A small masked image model, trained from scratch: arch swin, moe soft.
Rows from block 9 of a small masked image model, named by matrix and row number. Rows with one number within an expert belong to one neuron, the router's apart. Each number is 50 + 10 x the weight over its row's rms, rounded and kept within 0 to 99. All counts start at 0.
Before each expert's rows are labels from the 100 images, of 14848, where the router gives the expert most weight on average: "patch colour" is the nearest of a few named colours to the mean colour under the peak. Only what is clearly more common there than usual is listed. The data: telescope images of galaxies (Galaxy Zoo DECaLS). In brackets: how many of the 100.
# router: slot weights (model.blocks.9.mlp.router.weight, 64x256), inputs 104-155
# up: expert up (model.blocks.9.mlp.up, 32x128x256), inputs 104-155
# down: expert down (model.blocks.9.mlp.down, 32x256x128, transposed), outputs 104-155

# expert 6
patch colour: brown (47)
router.12:34 54 49 61 52 56 44 46 60 31 61 42 54 55 41 49 64 35 78 54 32 59 56 57 52 46 45 69 75 51 41 50 59 51 53 59 46 53 64 50 26 62 43 49 56 50 49 67 37 61 51 35
router.13:49 59 68 53 55 52 39 45 53 52 55 50 58 58 52 53 57 60 43 64 35 49 53 47 58 54 48 36 59 51 39 49 48 52 59 50 58 50 43 37 45 69 39 29 46 53 54 66 47 53 40 58
up.0:46 42 46 63 63 43 55 43 52 58 62 62 64 57 40 40 42 45 50 47 61 58 53 41 50 53 50 58 38 53 39 58 60 45 61 56 42 50 65 39 63 59 56 64 54 57 53 47 64 50 49 38
down.0:47 64 60 45 49 54 62 57 33 36 40 42 56 33 50 46 50 42 49 41 60 53 43 30 39 39 30 53 46 44 50 51 59 62 36 50 50 44 60 51 59 30 47 54 46 56 46 51 36 46 54 48
up.1:53 46 51 64 46 33 52 39 54 61 50 67 55 58 41 42 41 46 48 38 55 53 57 56 56 41 55 56 49 63 56 45 56 50 60 48 40 51 61 50 57 54 60 68 57 50 55 38 40 52 48 32
down.1:45 64 53 61 53 42 60 66 56 48 43 44 48 43 51 30 58 36 50 56 69 57 51 33 55 40 46 53 45 42 38 54 60 57 42 44 38 47 42 49 64 25 42 35 57 52 52 65 57 39 59 55
up.2:39 50 53 68 40 50 42 39 50 57 61 53 42 55 36 54 42 47 48 36 55 47 46 40 53 29 51 55 66 51 43 50 70 56 50 71 48 42 51 50 57 68 53 49 41 62 45 44 45 55 59 36
down.2:52 59 56 53 57 51 57 43 59 39 48 47 41 43 42 30 47 47 32 55 51 44 45 42 54 34 45 56 34 52 52 68 60 65 46 36 48 33 58 45 67 40 54 61 54 57 57 50 67 58 43 47
up.3:52 61 42 52 60 54 60 32 35 35 55 56 32 17 59 57 52 52 55 61 33 43 44 66 29 60 56 46 55 45 54 37 54 54 46 52 35 57 53 73 49 41 47 35 50 46 45 61 43 44 49 69
down.3:48 50 56 44 37 63 37 42 42 44 45 55 56 81 43 35 61 45 27 37 46 52 49 81 59 45 42 44 48 55 53 61 51 48 64 52 82 59 57 31 41 61 57 60 51 60 50 48 67 38 39 50
up.4:44 48 53 61 67 53 40 53 36 44 55 53 61 62 35 40 41 47 45 44 58 49 50 38 66 32 44 37 50 51 42 57 67 56 63 73 48 50 42 32 55 63 62 49 40 58 53 49 53 39 64 39
down.4:44 34 51 60 67 40 64 50 57 48 37 52 37 39 56 46 48 40 42 59 64 46 56 40 42 35 50 69 50 50 47 40 53 53 48 35 69 39 62 48 55 40 53 65 47 48 50 43 60 54 48 51
up.5:52 53 48 50 53 52 40 69 33 55 28 52 56 73 51 40 56 47 33 51 51 65 44 32 60 53 50 51 37 44 45 72 38 46 67 64 61 51 45 29 50 46 59 53 51 59 57 41 66 43 50 44
down.5:44 59 46 60 78 38 63 49 48 59 49 40 43 31 52 51 54 40 73 59 51 47 54 30 40 42 37 60 58 47 52 38 66 54 43 46 41 64 61 64 69 37 42 57 56 54 47 47 44 56 44 63
up.6:48 49 52 47 35 64 29 42 51 40 30 43 64 68 46 36 46 61 35 68 33 62 42 47 64 50 32 36 47 36 53 47 40 54 66 56 69 53 50 57 44 59 71 53 52 62 52 51 66 36 42 50
down.6:51 46 45 52 48 51 43 48 49 63 62 35 49 45 40 48 45 48 57 53 41 39 43 41 49 60 63 51 50 44 57 48 58 62 44 38 46 52 47 43 76 55 54 47 40 58 44 31 36 49 56 54
up.7:43 70 38 61 46 42 65 43 54 39 32 61 57 50 39 43 47 43 62 34 58 53 48 50 51 27 31 61 60 56 63 37 73 53 45 37 57 51 53 66 57 54 61 34 47 39 60 55 38 51 39 72
down.7:48 42 52 53 56 54 46 61 56 47 54 50 51 38 59 50 47 46 66 51 53 45 52 60 41 37 44 46 44 45 37 45 28 54 57 56 45 60 44 37 39 20 54 56 63 54 46 42 40 44 47 38
up.8:49 46 38 45 55 54 51 69 54 51 61 33 42 51 59 47 51 50 64 70 51 40 43 49 57 42 58 64 67 43 41 57 41 50 57 52 56 51 36 53 38 61 45 53 60 46 43 67 42 50 61 68
down.8:62 35 59 45 34 57 45 64 44 54 64 62 55 22 58 52 32 46 35 51 53 56 53 59 56 62 59 33 41 46 59 58 64 44 70 51 52 67 53 47 42 65 63 44 46 53 51 48 22 47 43 33
up.9:46 43 53 48 58 52 64 40 49 52 42 62 50 39 66 57 54 52 60 45 27 50 53 58 29 59 51 51 46 49 53 30 62 50 54 51 55 50 59 71 52 19 43 47 46 44 32 54 49 45 35 72
down.9:44 52 41 38 49 54 37 49 46 46 52 59 47 68 48 41 68 48 33 42 57 44 45 76 63 54 35 43 55 58 59 63 63 52 49 50 58 53 57 48 53 66 55 49 44 43 60 52 64 55 40 57
up.10:45 46 48 50 78 20 68 42 58 52 46 51 35 53 52 55 48 53 33 32 47 36 41 65 24 57 55 42 40 45 65 34 59 44 38 48 38 53 54 70 47 27 41 55 50 52 38 38 44 48 34 62
down.10:49 52 55 38 31 66 52 64 29 44 37 47 60 70 40 36 64 33 35 48 63 51 44 49 63 43 48 46 62 52 53 67 45 52 55 47 59 64 39 41 56 62 41 60 50 52 57 62 58 46 49 55
up.11:54 45 57 41 49 43 51 27 53 48 48 62 39 51 61 53 36 61 37 59 55 51 48 40 46 48 48 46 48 57 58 48 57 56 43 51 64 43 49 65 57 44 56 48 34 31 57 32 44 39 37 52
down.11:47 53 45 52 79 44 68 25 67 35 51 35 20 46 34 64 64 48 35 48 47 46 51 50 48 73 51 38 47 49 59 35 47 51 41 58 45 45 30 69 47 48 56 47 52 43 48 40 68 65 67 36
up.12:68 79 51 48 46 38 59 55 34 42 48 59 47 57 53 41 52 44 41 58 63 67 57 38 52 28 49 41 58 57 41 63 47 47 46 46 64 48 36 40 44 47 49 42 44 40 60 50 55 34 37 49
down.12:44 41 40 66 55 52 54 50 61 67 53 38 41 20 60 40 31 50 85 53 39 48 42 37 47 52 54 50 49 54 54 43 52 49 42 29 45 59 42 61 47 54 63 60 60 54 26 31 54 41 55 49
up.13:43 57 41 43 56 39 68 65 68 53 44 48 44 82 50 38 49 43 47 56 55 54 65 61 56 41 30 50 50 52 60 54 56 54 34 45 53 46 57 38 61 58 51 55 48 40 67 47 49 53 39 68
down.13:45 65 51 53 40 58 35 52 41 40 57 48 53 24 50 55 42 39 44 45 58 39 44 52 49 49 57 52 35 44 45 33 24 51 42 58 52 58 57 51 40 30 58 41 51 39 43 48 32 35 61 54

# expert 27
patch colour: brown (53); grey (32)
router.54:55 37 47 52 36 64 45 64 53 63 39 50 48 52 61 53 58 46 32 60 39 55 45 49 51 48 60 37 43 47 53 62 31 45 52 35 63 56 67 33 62 57 53 68 65 50 61 65 67 49 43 45
router.55:47 44 60 40 53 59 55 68 50 41 38 56 51 72 66 51 60 52 61 72 33 57 46 52 57 49 41 50 52 53 54 57 19 52 38 47 59 50 70 55 52 42 32 59 55 48 54 70 52 43 32 48
up.0:36 77 40 58 61 51 66 36 15 38 46 58 59 44 56 37 47 65 48 59 56 65 58 43 48 51 47 59 51 55 45 38 41 52 65 51 55 50 46 48 40 61 64 48 55 45 57 47 49 39 47 43
down.0:44 53 36 63 52 27 47 74 67 59 55 60 51 45 45 57 46 46 58 52 78 54 52 54 43 57 62 45 77 59 42 40 41 41 47 46 49 50 24 64 45 48 46 48 44 41 64 48 57 48 54 57
up.1:52 59 64 44 66 61 73 38 34 46 46 51 50 48 60 45 53 68 50 61 56 50 53 43 60 60 46 43 58 56 50 45 44 55 55 49 61 47 45 61 28 45 68 42 52 34 55 35 44 35 53 63
down.1:60 62 41 55 50 25 36 60 51 63 49 72 56 53 51 46 37 37 61 62 67 60 58 46 47 55 54 51 65 56 32 29 42 55 52 54 35 46 30 62 40 65 47 61 47 42 57 59 50 58 66 61
up.2:42 48 46 27 55 41 35 46 57 54 61 49 37 40 42 50 56 54 54 55 62 55 48 51 45 60 56 72 74 51 41 33 49 44 40 81 42 56 33 57 50 60 44 51 53 29 52 46 57 44 52 56
down.2:53 41 68 49 36 51 53 52 58 54 48 53 58 56 56 44 48 59 62 46 49 55 61 51 32 67 53 49 53 51 55 46 54 40 57 49 51 56 53 37 31 44 60 55 58 53 48 43 51 55 39 42
up.3:48 59 42 47 42 46 43 46 35 35 49 65 66 60 39 39 45 52 52 57 50 74 62 56 58 46 43 40 53 55 55 35 52 50 54 53 56 50 32 50 40 59 46 51 53 49 60 54 52 42 55 52
down.3:34 49 50 78 39 43 55 59 63 58 42 48 33 53 36 37 62 47 40 48 57 44 37 52 59 34 58 58 50 48 40 33 31 48 36 61 38 43 51 72 45 39 47 51 45 53 53 45 58 53 46 66
up.4:51 70 46 47 50 55 48 55 45 52 48 50 66 56 51 48 51 81 49 55 38 57 55 48 45 54 42 50 60 44 25 41 61 47 55 63 67 53 37 64 52 28 66 30 48 38 62 50 54 36 42 63
down.4:39 33 41 66 57 45 38 43 46 64 51 65 44 49 37 48 39 53 44 46 53 54 57 73 37 56 75 41 47 65 59 50 53 42 53 64 29 54 43 56 35 51 48 51 63 40 56 60 45 58 65 24
up.5:55 54 40 54 59 21 48 32 69 48 62 47 45 36 36 43 45 55 68 30 50 43 51 56 43 61 49 80 71 49 58 43 69 44 45 57 34 55 41 42 47 52 40 47 48 41 46 43 45 63 55 43
down.5:60 42 51 58 33 57 50 54 45 49 65 66 54 59 41 47 44 70 64 44 40 59 59 64 51 64 67 48 46 68 48 47 48 37 55 67 51 58 30 57 26 60 67 47 57 46 63 51 59 45 45 56
up.6:59 54 46 53 27 63 48 65 43 50 46 67 68 45 48 35 50 44 37 56 41 54 51 60 50 54 45 28 35 56 67 55 45 52 47 31 60 52 53 28 56 59 49 54 57 64 63 54 73 53 46 38
down.6:40 44 50 40 62 41 50 46 48 58 49 47 34 55 60 60 60 50 51 59 52 33 43 35 39 41 38 62 55 43 39 44 53 62 48 48 37 52 57 50 52 42 37 32 53 52 35 47 42 45 29 53
up.7:47 46 69 49 46 51 55 59 57 53 57 53 57 49 43 39 53 40 50 46 55 56 68 53 52 52 49 37 46 51 52 68 43 48 39 33 56 58 55 40 47 55 54 46 53 50 58 41 61 60 59 71
down.7:47 49 64 62 55 45 40 42 44 66 67 50 41 49 45 66 65 53 40 43 33 53 48 41 47 41 50 50 46 52 49 57 42 52 59 61 54 46 42 43 56 41 41 31 39 50 48 62 26 55 52 33
up.8:49 48 54 27 62 51 43 47 53 54 76 49 30 38 46 49 62 53 55 52 63 61 49 63 43 58 54 71 68 56 60 36 57 38 45 67 35 58 42 50 46 42 40 52 46 44 46 56 52 40 52 60
down.8:52 62 54 54 44 44 39 57 49 49 41 51 61 66 36 35 38 43 70 64 48 54 48 43 34 62 48 54 58 54 57 60 48 40 49 50 56 60 45 46 34 55 56 57 61 46 52 59 51 49 51 33
up.9:56 54 48 30 48 35 38 42 78 23 54 52 67 62 43 56 55 49 49 51 40 61 68 42 48 45 38 41 65 60 56 57 66 59 45 42 38 47 38 52 46 59 60 52 45 48 59 48 54 62 60 53
down.9:46 78 30 52 61 34 52 48 74 49 43 45 55 31 47 37 42 37 38 61 62 55 49 51 69 43 51 43 64 62 33 43 48 55 47 39 27 46 40 61 53 57 49 52 43 52 42 49 63 63 56 56
up.10:67 37 35 41 41 47 44 48 44 44 63 61 45 38 60 41 41 73 43 46 63 46 60 35 48 66 41 51 54 61 52 61 58 47 59 58 20 48 42 37 47 53 51 39 54 39 46 38 42 40 65 55
down.10:51 66 28 55 53 45 46 41 48 50 57 53 61 26 35 45 50 45 48 54 57 52 57 45 78 51 63 72 61 54 45 38 57 53 46 55 45 63 43 53 57 58 50 46 51 49 43 40 38 54 62 60
up.11:48 57 35 35 55 31 35 37 73 32 55 61 62 59 53 56 52 56 56 37 43 54 49 62 36 43 47 64 53 54 63 61 56 61 46 57 33 39 47 60 45 62 63 44 55 49 49 43 44 47 53 44
down.11:43 68 21 63 59 29 54 54 58 42 49 41 47 21 34 47 57 46 34 64 53 51 42 35 65 45 57 40 63 49 53 39 54 59 48 51 35 58 36 53 39 22 46 47 53 34 44 56 49 43 56 50
up.12:63 43 40 36 50 34 46 26 59 49 55 59 39 27 46 43 42 58 54 32 61 43 56 51 42 60 51 73 64 66 64 48 63 46 42 59 32 50 44 32 48 51 50 47 48 47 56 35 58 40 55 39
down.12:43 45 41 64 38 60 45 56 64 49 46 54 55 51 42 53 45 67 61 44 41 39 49 58 58 66 66 45 58 53 39 52 58 51 57 64 39 52 38 76 37 63 63 30 59 52 48 51 45 49 54 42
up.13:53 64 52 44 42 44 60 49 55 45 67 51 69 42 51 61 49 49 49 53 38 49 61 42 58 48 53 51 45 47 59 50 44 49 52 42 59 48 61 41 45 63 54 45 53 47 46 48 62 60 47 82
down.13:38 48 67 54 46 54 44 45 54 46 63 57 57 45 49 50 55 49 51 35 48 50 45 46 65 49 48 62 52 58 57 46 56 53 37 70 40 58 42 47 60 51 36 52 47 56 54 59 40 54 66 19

# expert 5
patch colour: grey (49); pink (35)
router.10:40 54 62 68 52 46 62 48 37 29 44 43 60 56 47 33 66 32 53 51 66 39 41 45 48 26 52 46 41 42 48 52 47 59 49 49 51 43 68 53 41 54 49 46 39 64 42 45 50 54 41 51
router.11:43 50 54 72 49 47 58 47 43 31 40 42 60 60 38 31 74 30 55 51 52 36 47 44 57 28 48 45 44 44 42 55 52 60 51 50 44 41 54 56 45 45 52 54 43 62 43 42 53 55 46 58
up.0:45 48 53 60 38 50 43 49 62 59 30 48 48 28 34 39 48 46 38 48 56 55 43 54 58 43 50 48 60 46 38 63 61 53 60 43 56 50 52 57 40 60 45 56 48 57 53 50 43 60 44 42
down.0:59 30 30 42 48 47 52 49 52 46 57 51 51 65 78 50 63 54 48 61 47 48 50 59 67 57 60 51 54 51 52 16 31 53 47 48 54 46 56 47 44 56 54 52 60 51 49 38 51 33 33 60
up.1:59 61 46 49 37 58 39 68 16 51 64 51 62 36 66 47 39 54 40 56 49 56 51 42 47 61 61 62 61 46 43 55 51 44 64 67 61 72 40 36 51 40 52 53 48 48 50 61 67 27 65 48
down.1:26 49 47 50 59 52 58 30 57 39 42 47 45 52 46 50 42 55 51 27 54 47 43 42 58 40 41 44 30 52 53 42 59 59 45 43 39 32 60 61 58 40 51 48 42 56 43 34 42 48 33 47
up.2:60 56 55 56 45 53 55 53 23 40 63 51 62 40 48 53 41 54 56 53 49 55 57 53 35 56 54 58 53 51 35 69 44 39 72 54 52 56 37 43 48 63 65 33 52 44 40 49 46 46 59 51
down.2:46 40 45 47 65 49 50 49 58 40 43 47 55 55 44 43 66 56 28 37 55 46 53 45 55 39 40 62 36 60 44 48 57 57 52 44 55 40 52 44 66 39 48 72 26 55 55 51 41 52 24 61
up.3:62 58 44 41 44 54 56 60 39 42 65 50 55 51 44 71 48 52 68 53 46 49 45 61 49 61 61 50 49 40 43 54 38 40 55 42 55 52 53 35 54 71 51 37 49 56 46 66 49 45 65 59
down.3:36 46 66 35 64 61 50 45 62 67 61 49 49 48 31 44 57 58 45 44 42 42 50 45 40 34 29 76 50 57 57 47 76 55 52 56 41 44 46 50 65 43 44 64 50 55 58 60 65 57 34 40
up.4:52 52 41 38 45 69 48 58 42 46 58 42 49 50 55 68 39 56 68 62 46 55 49 63 43 56 65 54 66 45 61 39 33 42 54 41 49 52 62 42 53 54 55 60 50 51 44 69 48 33 55 57
down.4:34 35 57 66 54 42 54 46 57 44 51 52 57 50 34 48 44 42 49 18 41 50 53 48 48 47 32 49 29 57 46 56 71 51 53 55 41 44 57 59 59 46 51 55 56 51 50 42 60 45 47 36
up.5:38 54 67 57 59 51 32 41 58 43 73 61 27 45 51 35 57 52 47 43 48 49 67 29 61 42 39 38 56 60 54 57 65 62 52 58 42 49 33 59 59 56 73 44 32 46 62 40 61 54 40 31
down.5:55 58 75 43 52 54 44 38 39 45 36 50 43 53 69 46 85 49 40 42 62 46 49 40 54 41 35 54 31 50 59 64 53 61 45 62 54 51 67 32 52 30 49 49 42 61 55 64 40 53 43 56
up.6:50 65 68 26 54 47 46 49 27 40 54 53 49 39 48 52 43 50 55 65 58 51 48 48 28 45 42 58 48 46 44 39 46 56 40 61 55 45 58 48 60 42 53 50 49 45 48 43 51 61 25 48
down.6:44 44 75 39 55 50 58 57 53 68 54 52 52 49 56 47 33 46 29 51 52 54 54 43 28 48 46 53 54 47 70 62 42 43 44 58 43 57 48 47 54 42 46 79 55 54 53 77 88 51 55 57
up.7:40 47 59 57 70 57 31 34 58 47 44 48 41 55 38 47 56 48 44 52 65 42 46 43 67 41 58 35 69 53 37 55 51 52 57 55 36 52 34 65 32 75 50 39 42 53 63 46 39 65 57 40
down.7:71 37 66 33 41 51 39 49 47 56 53 53 45 56 69 49 58 38 42 51 40 54 44 50 29 63 55 66 45 46 62 71 53 48 55 53 57 59 44 37 48 44 55 49 46 50 52 47 66 52 47 42
up.8:69 55 44 42 37 54 32 33 41 47 53 62 45 35 71 48 48 48 66 41 41 54 52 57 48 54 37 33 35 54 56 66 54 50 59 35 53 57 61 51 52 65 61 24 64 45 48 38 45 51 56 33
down.8:39 63 51 44 56 49 41 66 66 46 44 53 59 52 37 45 53 36 44 60 43 53 51 54 37 29 41 70 72 45 32 63 54 51 53 47 59 49 50 46 68 48 51 59 42 48 52 84 56 46 30 58
up.9:54 39 56 55 38 44 61 58 36 58 63 50 65 55 49 60 34 55 65 45 45 61 55 84 43 54 56 56 45 51 47 57 46 36 59 35 68 64 44 51 54 58 51 43 71 48 50 54 45 55 55 57
down.9:41 47 52 24 63 60 54 47 64 46 40 44 57 37 44 37 59 56 42 46 50 50 41 40 56 36 38 44 53 48 44 55 54 60 51 66 51 32 48 53 67 48 46 43 32 57 52 55 48 45 38 74
up.10:57 57 43 56 38 54 41 57 65 37 63 56 72 45 67 50 50 54 51 58 41 54 60 56 51 50 41 50 70 56 59 47 55 46 71 42 53 53 49 73 55 45 88 44 44 46 57 42 52 32 49 52
down.10:57 39 53 58 42 42 67 33 60 39 33 48 44 35 55 60 51 51 59 22 62 50 62 41 48 47 47 58 24 47 75 66 60 54 48 60 41 40 61 62 36 41 53 73 40 48 51 35 44 55 48 35
up.11:52 41 48 27 50 72 54 43 49 76 52 55 46 37 57 72 48 64 33 53 41 50 48 54 42 64 43 54 47 48 45 50 58 52 52 45 53 40 72 38 68 43 45 51 37 45 53 62 54 56 33 56
down.11:48 66 55 66 42 39 44 46 65 39 59 57 66 56 38 42 43 53 68 53 48 50 52 58 57 56 37 59 62 56 49 50 34 51 64 35 46 66 49 50 41 68 50 52 60 43 47 53 40 51 52 45
up.12:36 42 38 52 55 66 55 43 37 51 24 39 39 53 50 58 51 52 21 56 55 44 48 64 55 50 32 46 43 45 43 57 48 54 44 57 50 47 64 47 37 68 48 56 37 60 50 46 42 60 38 52
down.12:60 51 53 39 48 45 44 37 57 47 63 44 49 62 53 48 49 63 51 49 56 53 46 42 37 61 47 77 71 54 67 36 33 53 53 61 51 50 27 39 36 52 52 48 42 52 47 46 67 54 47 58
up.13:43 45 40 43 46 41 59 51 49 47 78 62 44 57 71 58 56 52 72 46 47 51 64 51 50 45 53 60 44 57 81 38 52 46 40 49 27 41 74 49 62 42 50 60 36 41 56 67 65 33 49 58
down.13:44 43 51 58 36 52 57 44 49 35 37 51 60 72 48 53 55 52 72 38 46 54 43 60 53 44 52 36 28 53 41 67 74 48 58 50 52 45 63 47 38 64 57 53 62 53 46 58 31 38 43 34

# expert 18
patch colour: brown (70); grey (27)
router.36:50 70 56 47 54 55 44 57 56 34 23 48 48 46 49 46 63 44 60 60 50 50 47 45 63 39 45 44 59 49 54 55 55 47 59 43 50 44 53 49 36 36 58 38 39 48 63 67 37 50 44 55
router.37:67 44 77 48 51 44 61 39 55 43 64 44 55 51 56 38 62 40 70 62 40 51 64 46 56 51 35 44 60 49 42 39 67 57 60 61 63 57 34 59 47 54 54 30 60 50 43 46 65 53 57 56
up.0:56 56 46 57 34 50 58 28 36 42 50 49 55 41 47 47 52 53 48 46 49 50 59 64 47 48 53 65 40 65 71 09 62 47 38 75 58 45 48 54 55 59 50 33 51 40 55 52 47 63 36 46
down.0:47 47 42 39 63 50 40 46 68 38 49 41 52 41 50 43 40 43 45 56 42 48 47 43 68 34 28 37 66 53 40 55 48 61 53 34 40 33 41 54 52 42 46 45 37 52 48 53 45 49 56 49
up.1:42 50 45 54 63 44 52 44 22 54 60 43 52 47 49 36 45 51 43 62 53 46 47 37 48 47 38 39 59 52 50 46 61 46 63 54 30 55 32 48 49 39 41 27 48 61 38 41 50 46 42 54
down.1:56 52 61 40 29 59 45 54 56 44 66 58 54 49 54 46 53 58 54 45 35 41 57 50 49 54 62 51 42 57 60 62 48 42 50 54 58 56 61 59 43 62 63 66 55 37 61 34 50 36 43 50
up.2:52 51 74 51 46 57 50 53 61 53 77 39 41 45 39 44 56 45 54 57 48 42 57 54 42 47 59 53 60 55 57 32 59 45 37 65 59 53 50 31 56 33 46 42 62 47 48 58 51 73 47 46
down.2:37 51 51 43 59 42 41 66 57 49 38 51 48 46 63 39 65 42 57 70 31 46 58 33 53 46 27 23 44 50 60 65 39 50 52 37 40 63 62 65 48 51 54 63 38 53 59 84 54 32 46 56
up.3:46 55 45 61 63 43 55 36 16 34 58 43 55 45 46 50 36 51 49 66 53 53 34 51 54 45 43 39 45 42 46 55 59 43 58 54 39 52 32 57 44 49 43 32 49 63 40 39 42 45 47 59
down.3:54 46 54 35 30 58 42 57 65 62 52 48 50 61 42 45 56 60 46 53 39 46 53 48 59 52 57 55 54 54 50 57 48 49 54 35 59 65 73 47 47 63 45 53 54 51 52 41 41 32 57 51
up.4:61 40 36 41 62 58 54 50 47 50 53 60 32 47 78 50 53 47 52 44 49 68 58 46 31 61 55 60 35 48 54 31 55 49 39 57 48 52 60 63 57 26 52 47 60 48 44 28 46 36 51 47
down.4:44 50 46 42 46 62 32 37 36 59 50 61 61 66 34 52 60 41 28 45 69 65 49 62 69 41 56 44 59 57 46 55 59 56 42 64 41 61 43 51 37 51 39 39 55 47 53 53 58 58 59 52
up.5:54 52 59 43 53 37 53 63 54 50 31 54 50 64 40 58 57 53 34 62 53 67 47 45 39 38 43 48 53 49 51 45 39 60 36 51 76 52 66 40 58 43 35 64 54 51 59 57 80 49 51 60
down.5:51 41 58 48 43 48 54 60 43 66 43 53 63 47 39 62 44 50 62 52 52 55 49 56 61 49 57 40 59 47 36 61 42 59 71 39 66 50 44 55 59 48 45 45 49 47 49 49 36 49 47 52
up.6:57 55 46 40 63 53 65 46 31 40 47 52 52 50 66 61 47 59 55 56 51 45 35 49 47 54 48 46 38 44 53 79 62 56 53 43 42 49 60 43 58 55 43 46 56 58 39 60 52 44 54 45
down.6:48 39 47 54 53 46 38 48 61 61 50 49 61 58 61 51 44 51 59 40 53 42 44 64 48 43 56 52 45 43 33 32 62 55 60 37 66 44 44 52 54 50 45 52 36 49 59 34 37 59 51 56
up.7:41 56 48 42 67 43 48 33 21 49 62 52 52 52 61 47 42 55 39 55 65 43 38 44 45 55 46 33 34 35 50 55 62 47 44 48 40 53 46 47 51 41 50 37 39 61 42 42 50 31 43 55
down.7:57 37 44 48 34 47 56 52 64 44 65 51 50 59 53 40 55 51 56 44 37 53 48 60 61 43 49 53 45 51 46 44 53 51 54 53 50 49 62 39 40 69 45 54 50 53 49 38 57 58 56 49
up.8:62 53 48 50 62 40 54 49 34 51 71 55 43 48 49 37 46 47 40 47 67 45 43 46 53 44 46 61 48 50 66 61 59 53 51 55 41 57 45 46 64 57 31 48 46 48 44 41 57 51 41 41
down.8:59 57 40 43 62 46 49 67 55 65 42 57 55 41 60 41 47 45 64 50 45 38 43 53 41 41 52 52 50 46 39 33 49 28 40 26 51 43 55 49 50 50 34 54 33 56 53 47 40 42 45 61
up.9:45 58 52 55 60 50 45 48 37 47 52 71 49 54 59 40 53 56 36 48 66 64 52 38 41 55 71 42 41 48 61 55 56 47 48 58 45 51 52 42 52 54 78 62 63 57 61 37 62 23 57 50
down.9:48 40 48 44 52 34 52 75 55 55 56 47 53 65 49 58 46 40 57 48 50 50 47 62 72 45 44 58 55 57 52 54 53 46 56 41 58 55 39 56 36 55 47 53 36 54 46 51 44 58 63 51
up.10:57 54 72 52 51 58 45 37 54 47 74 68 48 37 30 36 58 40 59 43 43 53 56 54 45 49 68 71 49 60 49 45 76 46 44 63 48 56 43 25 61 48 60 49 54 41 66 48 56 62 54 35
down.10:46 60 47 33 54 37 51 74 65 46 31 52 41 51 63 45 50 47 74 64 45 47 46 45 42 53 38 37 50 52 48 44 39 41 45 46 34 59 53 60 48 46 45 47 39 38 54 68 35 44 50 52
up.11:57 48 59 38 39 52 36 59 63 50 65 45 43 52 61 36 58 46 63 41 44 52 54 67 47 51 55 48 40 44 61 52 42 58 35 57 58 49 53 53 26 25 55 53 56 42 49 42 55 37 51 45
down.11:49 54 42 58 76 49 23 51 36 50 32 44 39 52 47 46 67 48 42 58 37 50 45 52 63 41 27 37 53 45 52 52 57 64 45 46 55 43 47 40 54 45 39 50 44 55 49 64 51 54 32 62
up.12:30 53 35 53 42 19 35 58 58 53 31 40 57 77 53 57 52 46 50 56 48 45 53 52 51 48 37 24 49 46 63 43 44 48 45 45 48 40 52 61 40 40 52 60 49 56 49 52 55 43 44 59
down.12:46 53 60 60 47 65 34 27 45 40 67 56 49 47 36 41 50 52 44 59 46 52 58 49 69 51 59 43 58 56 49 55 49 58 59 74 58 47 55 36 27 57 49 57 73 44 55 51 61 70 56 50
up.13:64 40 45 47 59 55 48 40 38 40 55 62 40 56 77 44 51 52 53 38 52 72 58 50 30 54 54 60 41 54 53 31 42 44 43 57 48 50 59 53 51 33 48 51 60 44 47 27 52 32 50 45
down.13:48 53 41 41 50 56 41 35 34 63 54 56 51 56 41 54 60 43 12 45 63 59 48 60 59 49 57 45 53 50 45 54 52 58 33 61 42 46 40 54 44 40 35 44 47 51 53 53 65 52 49 45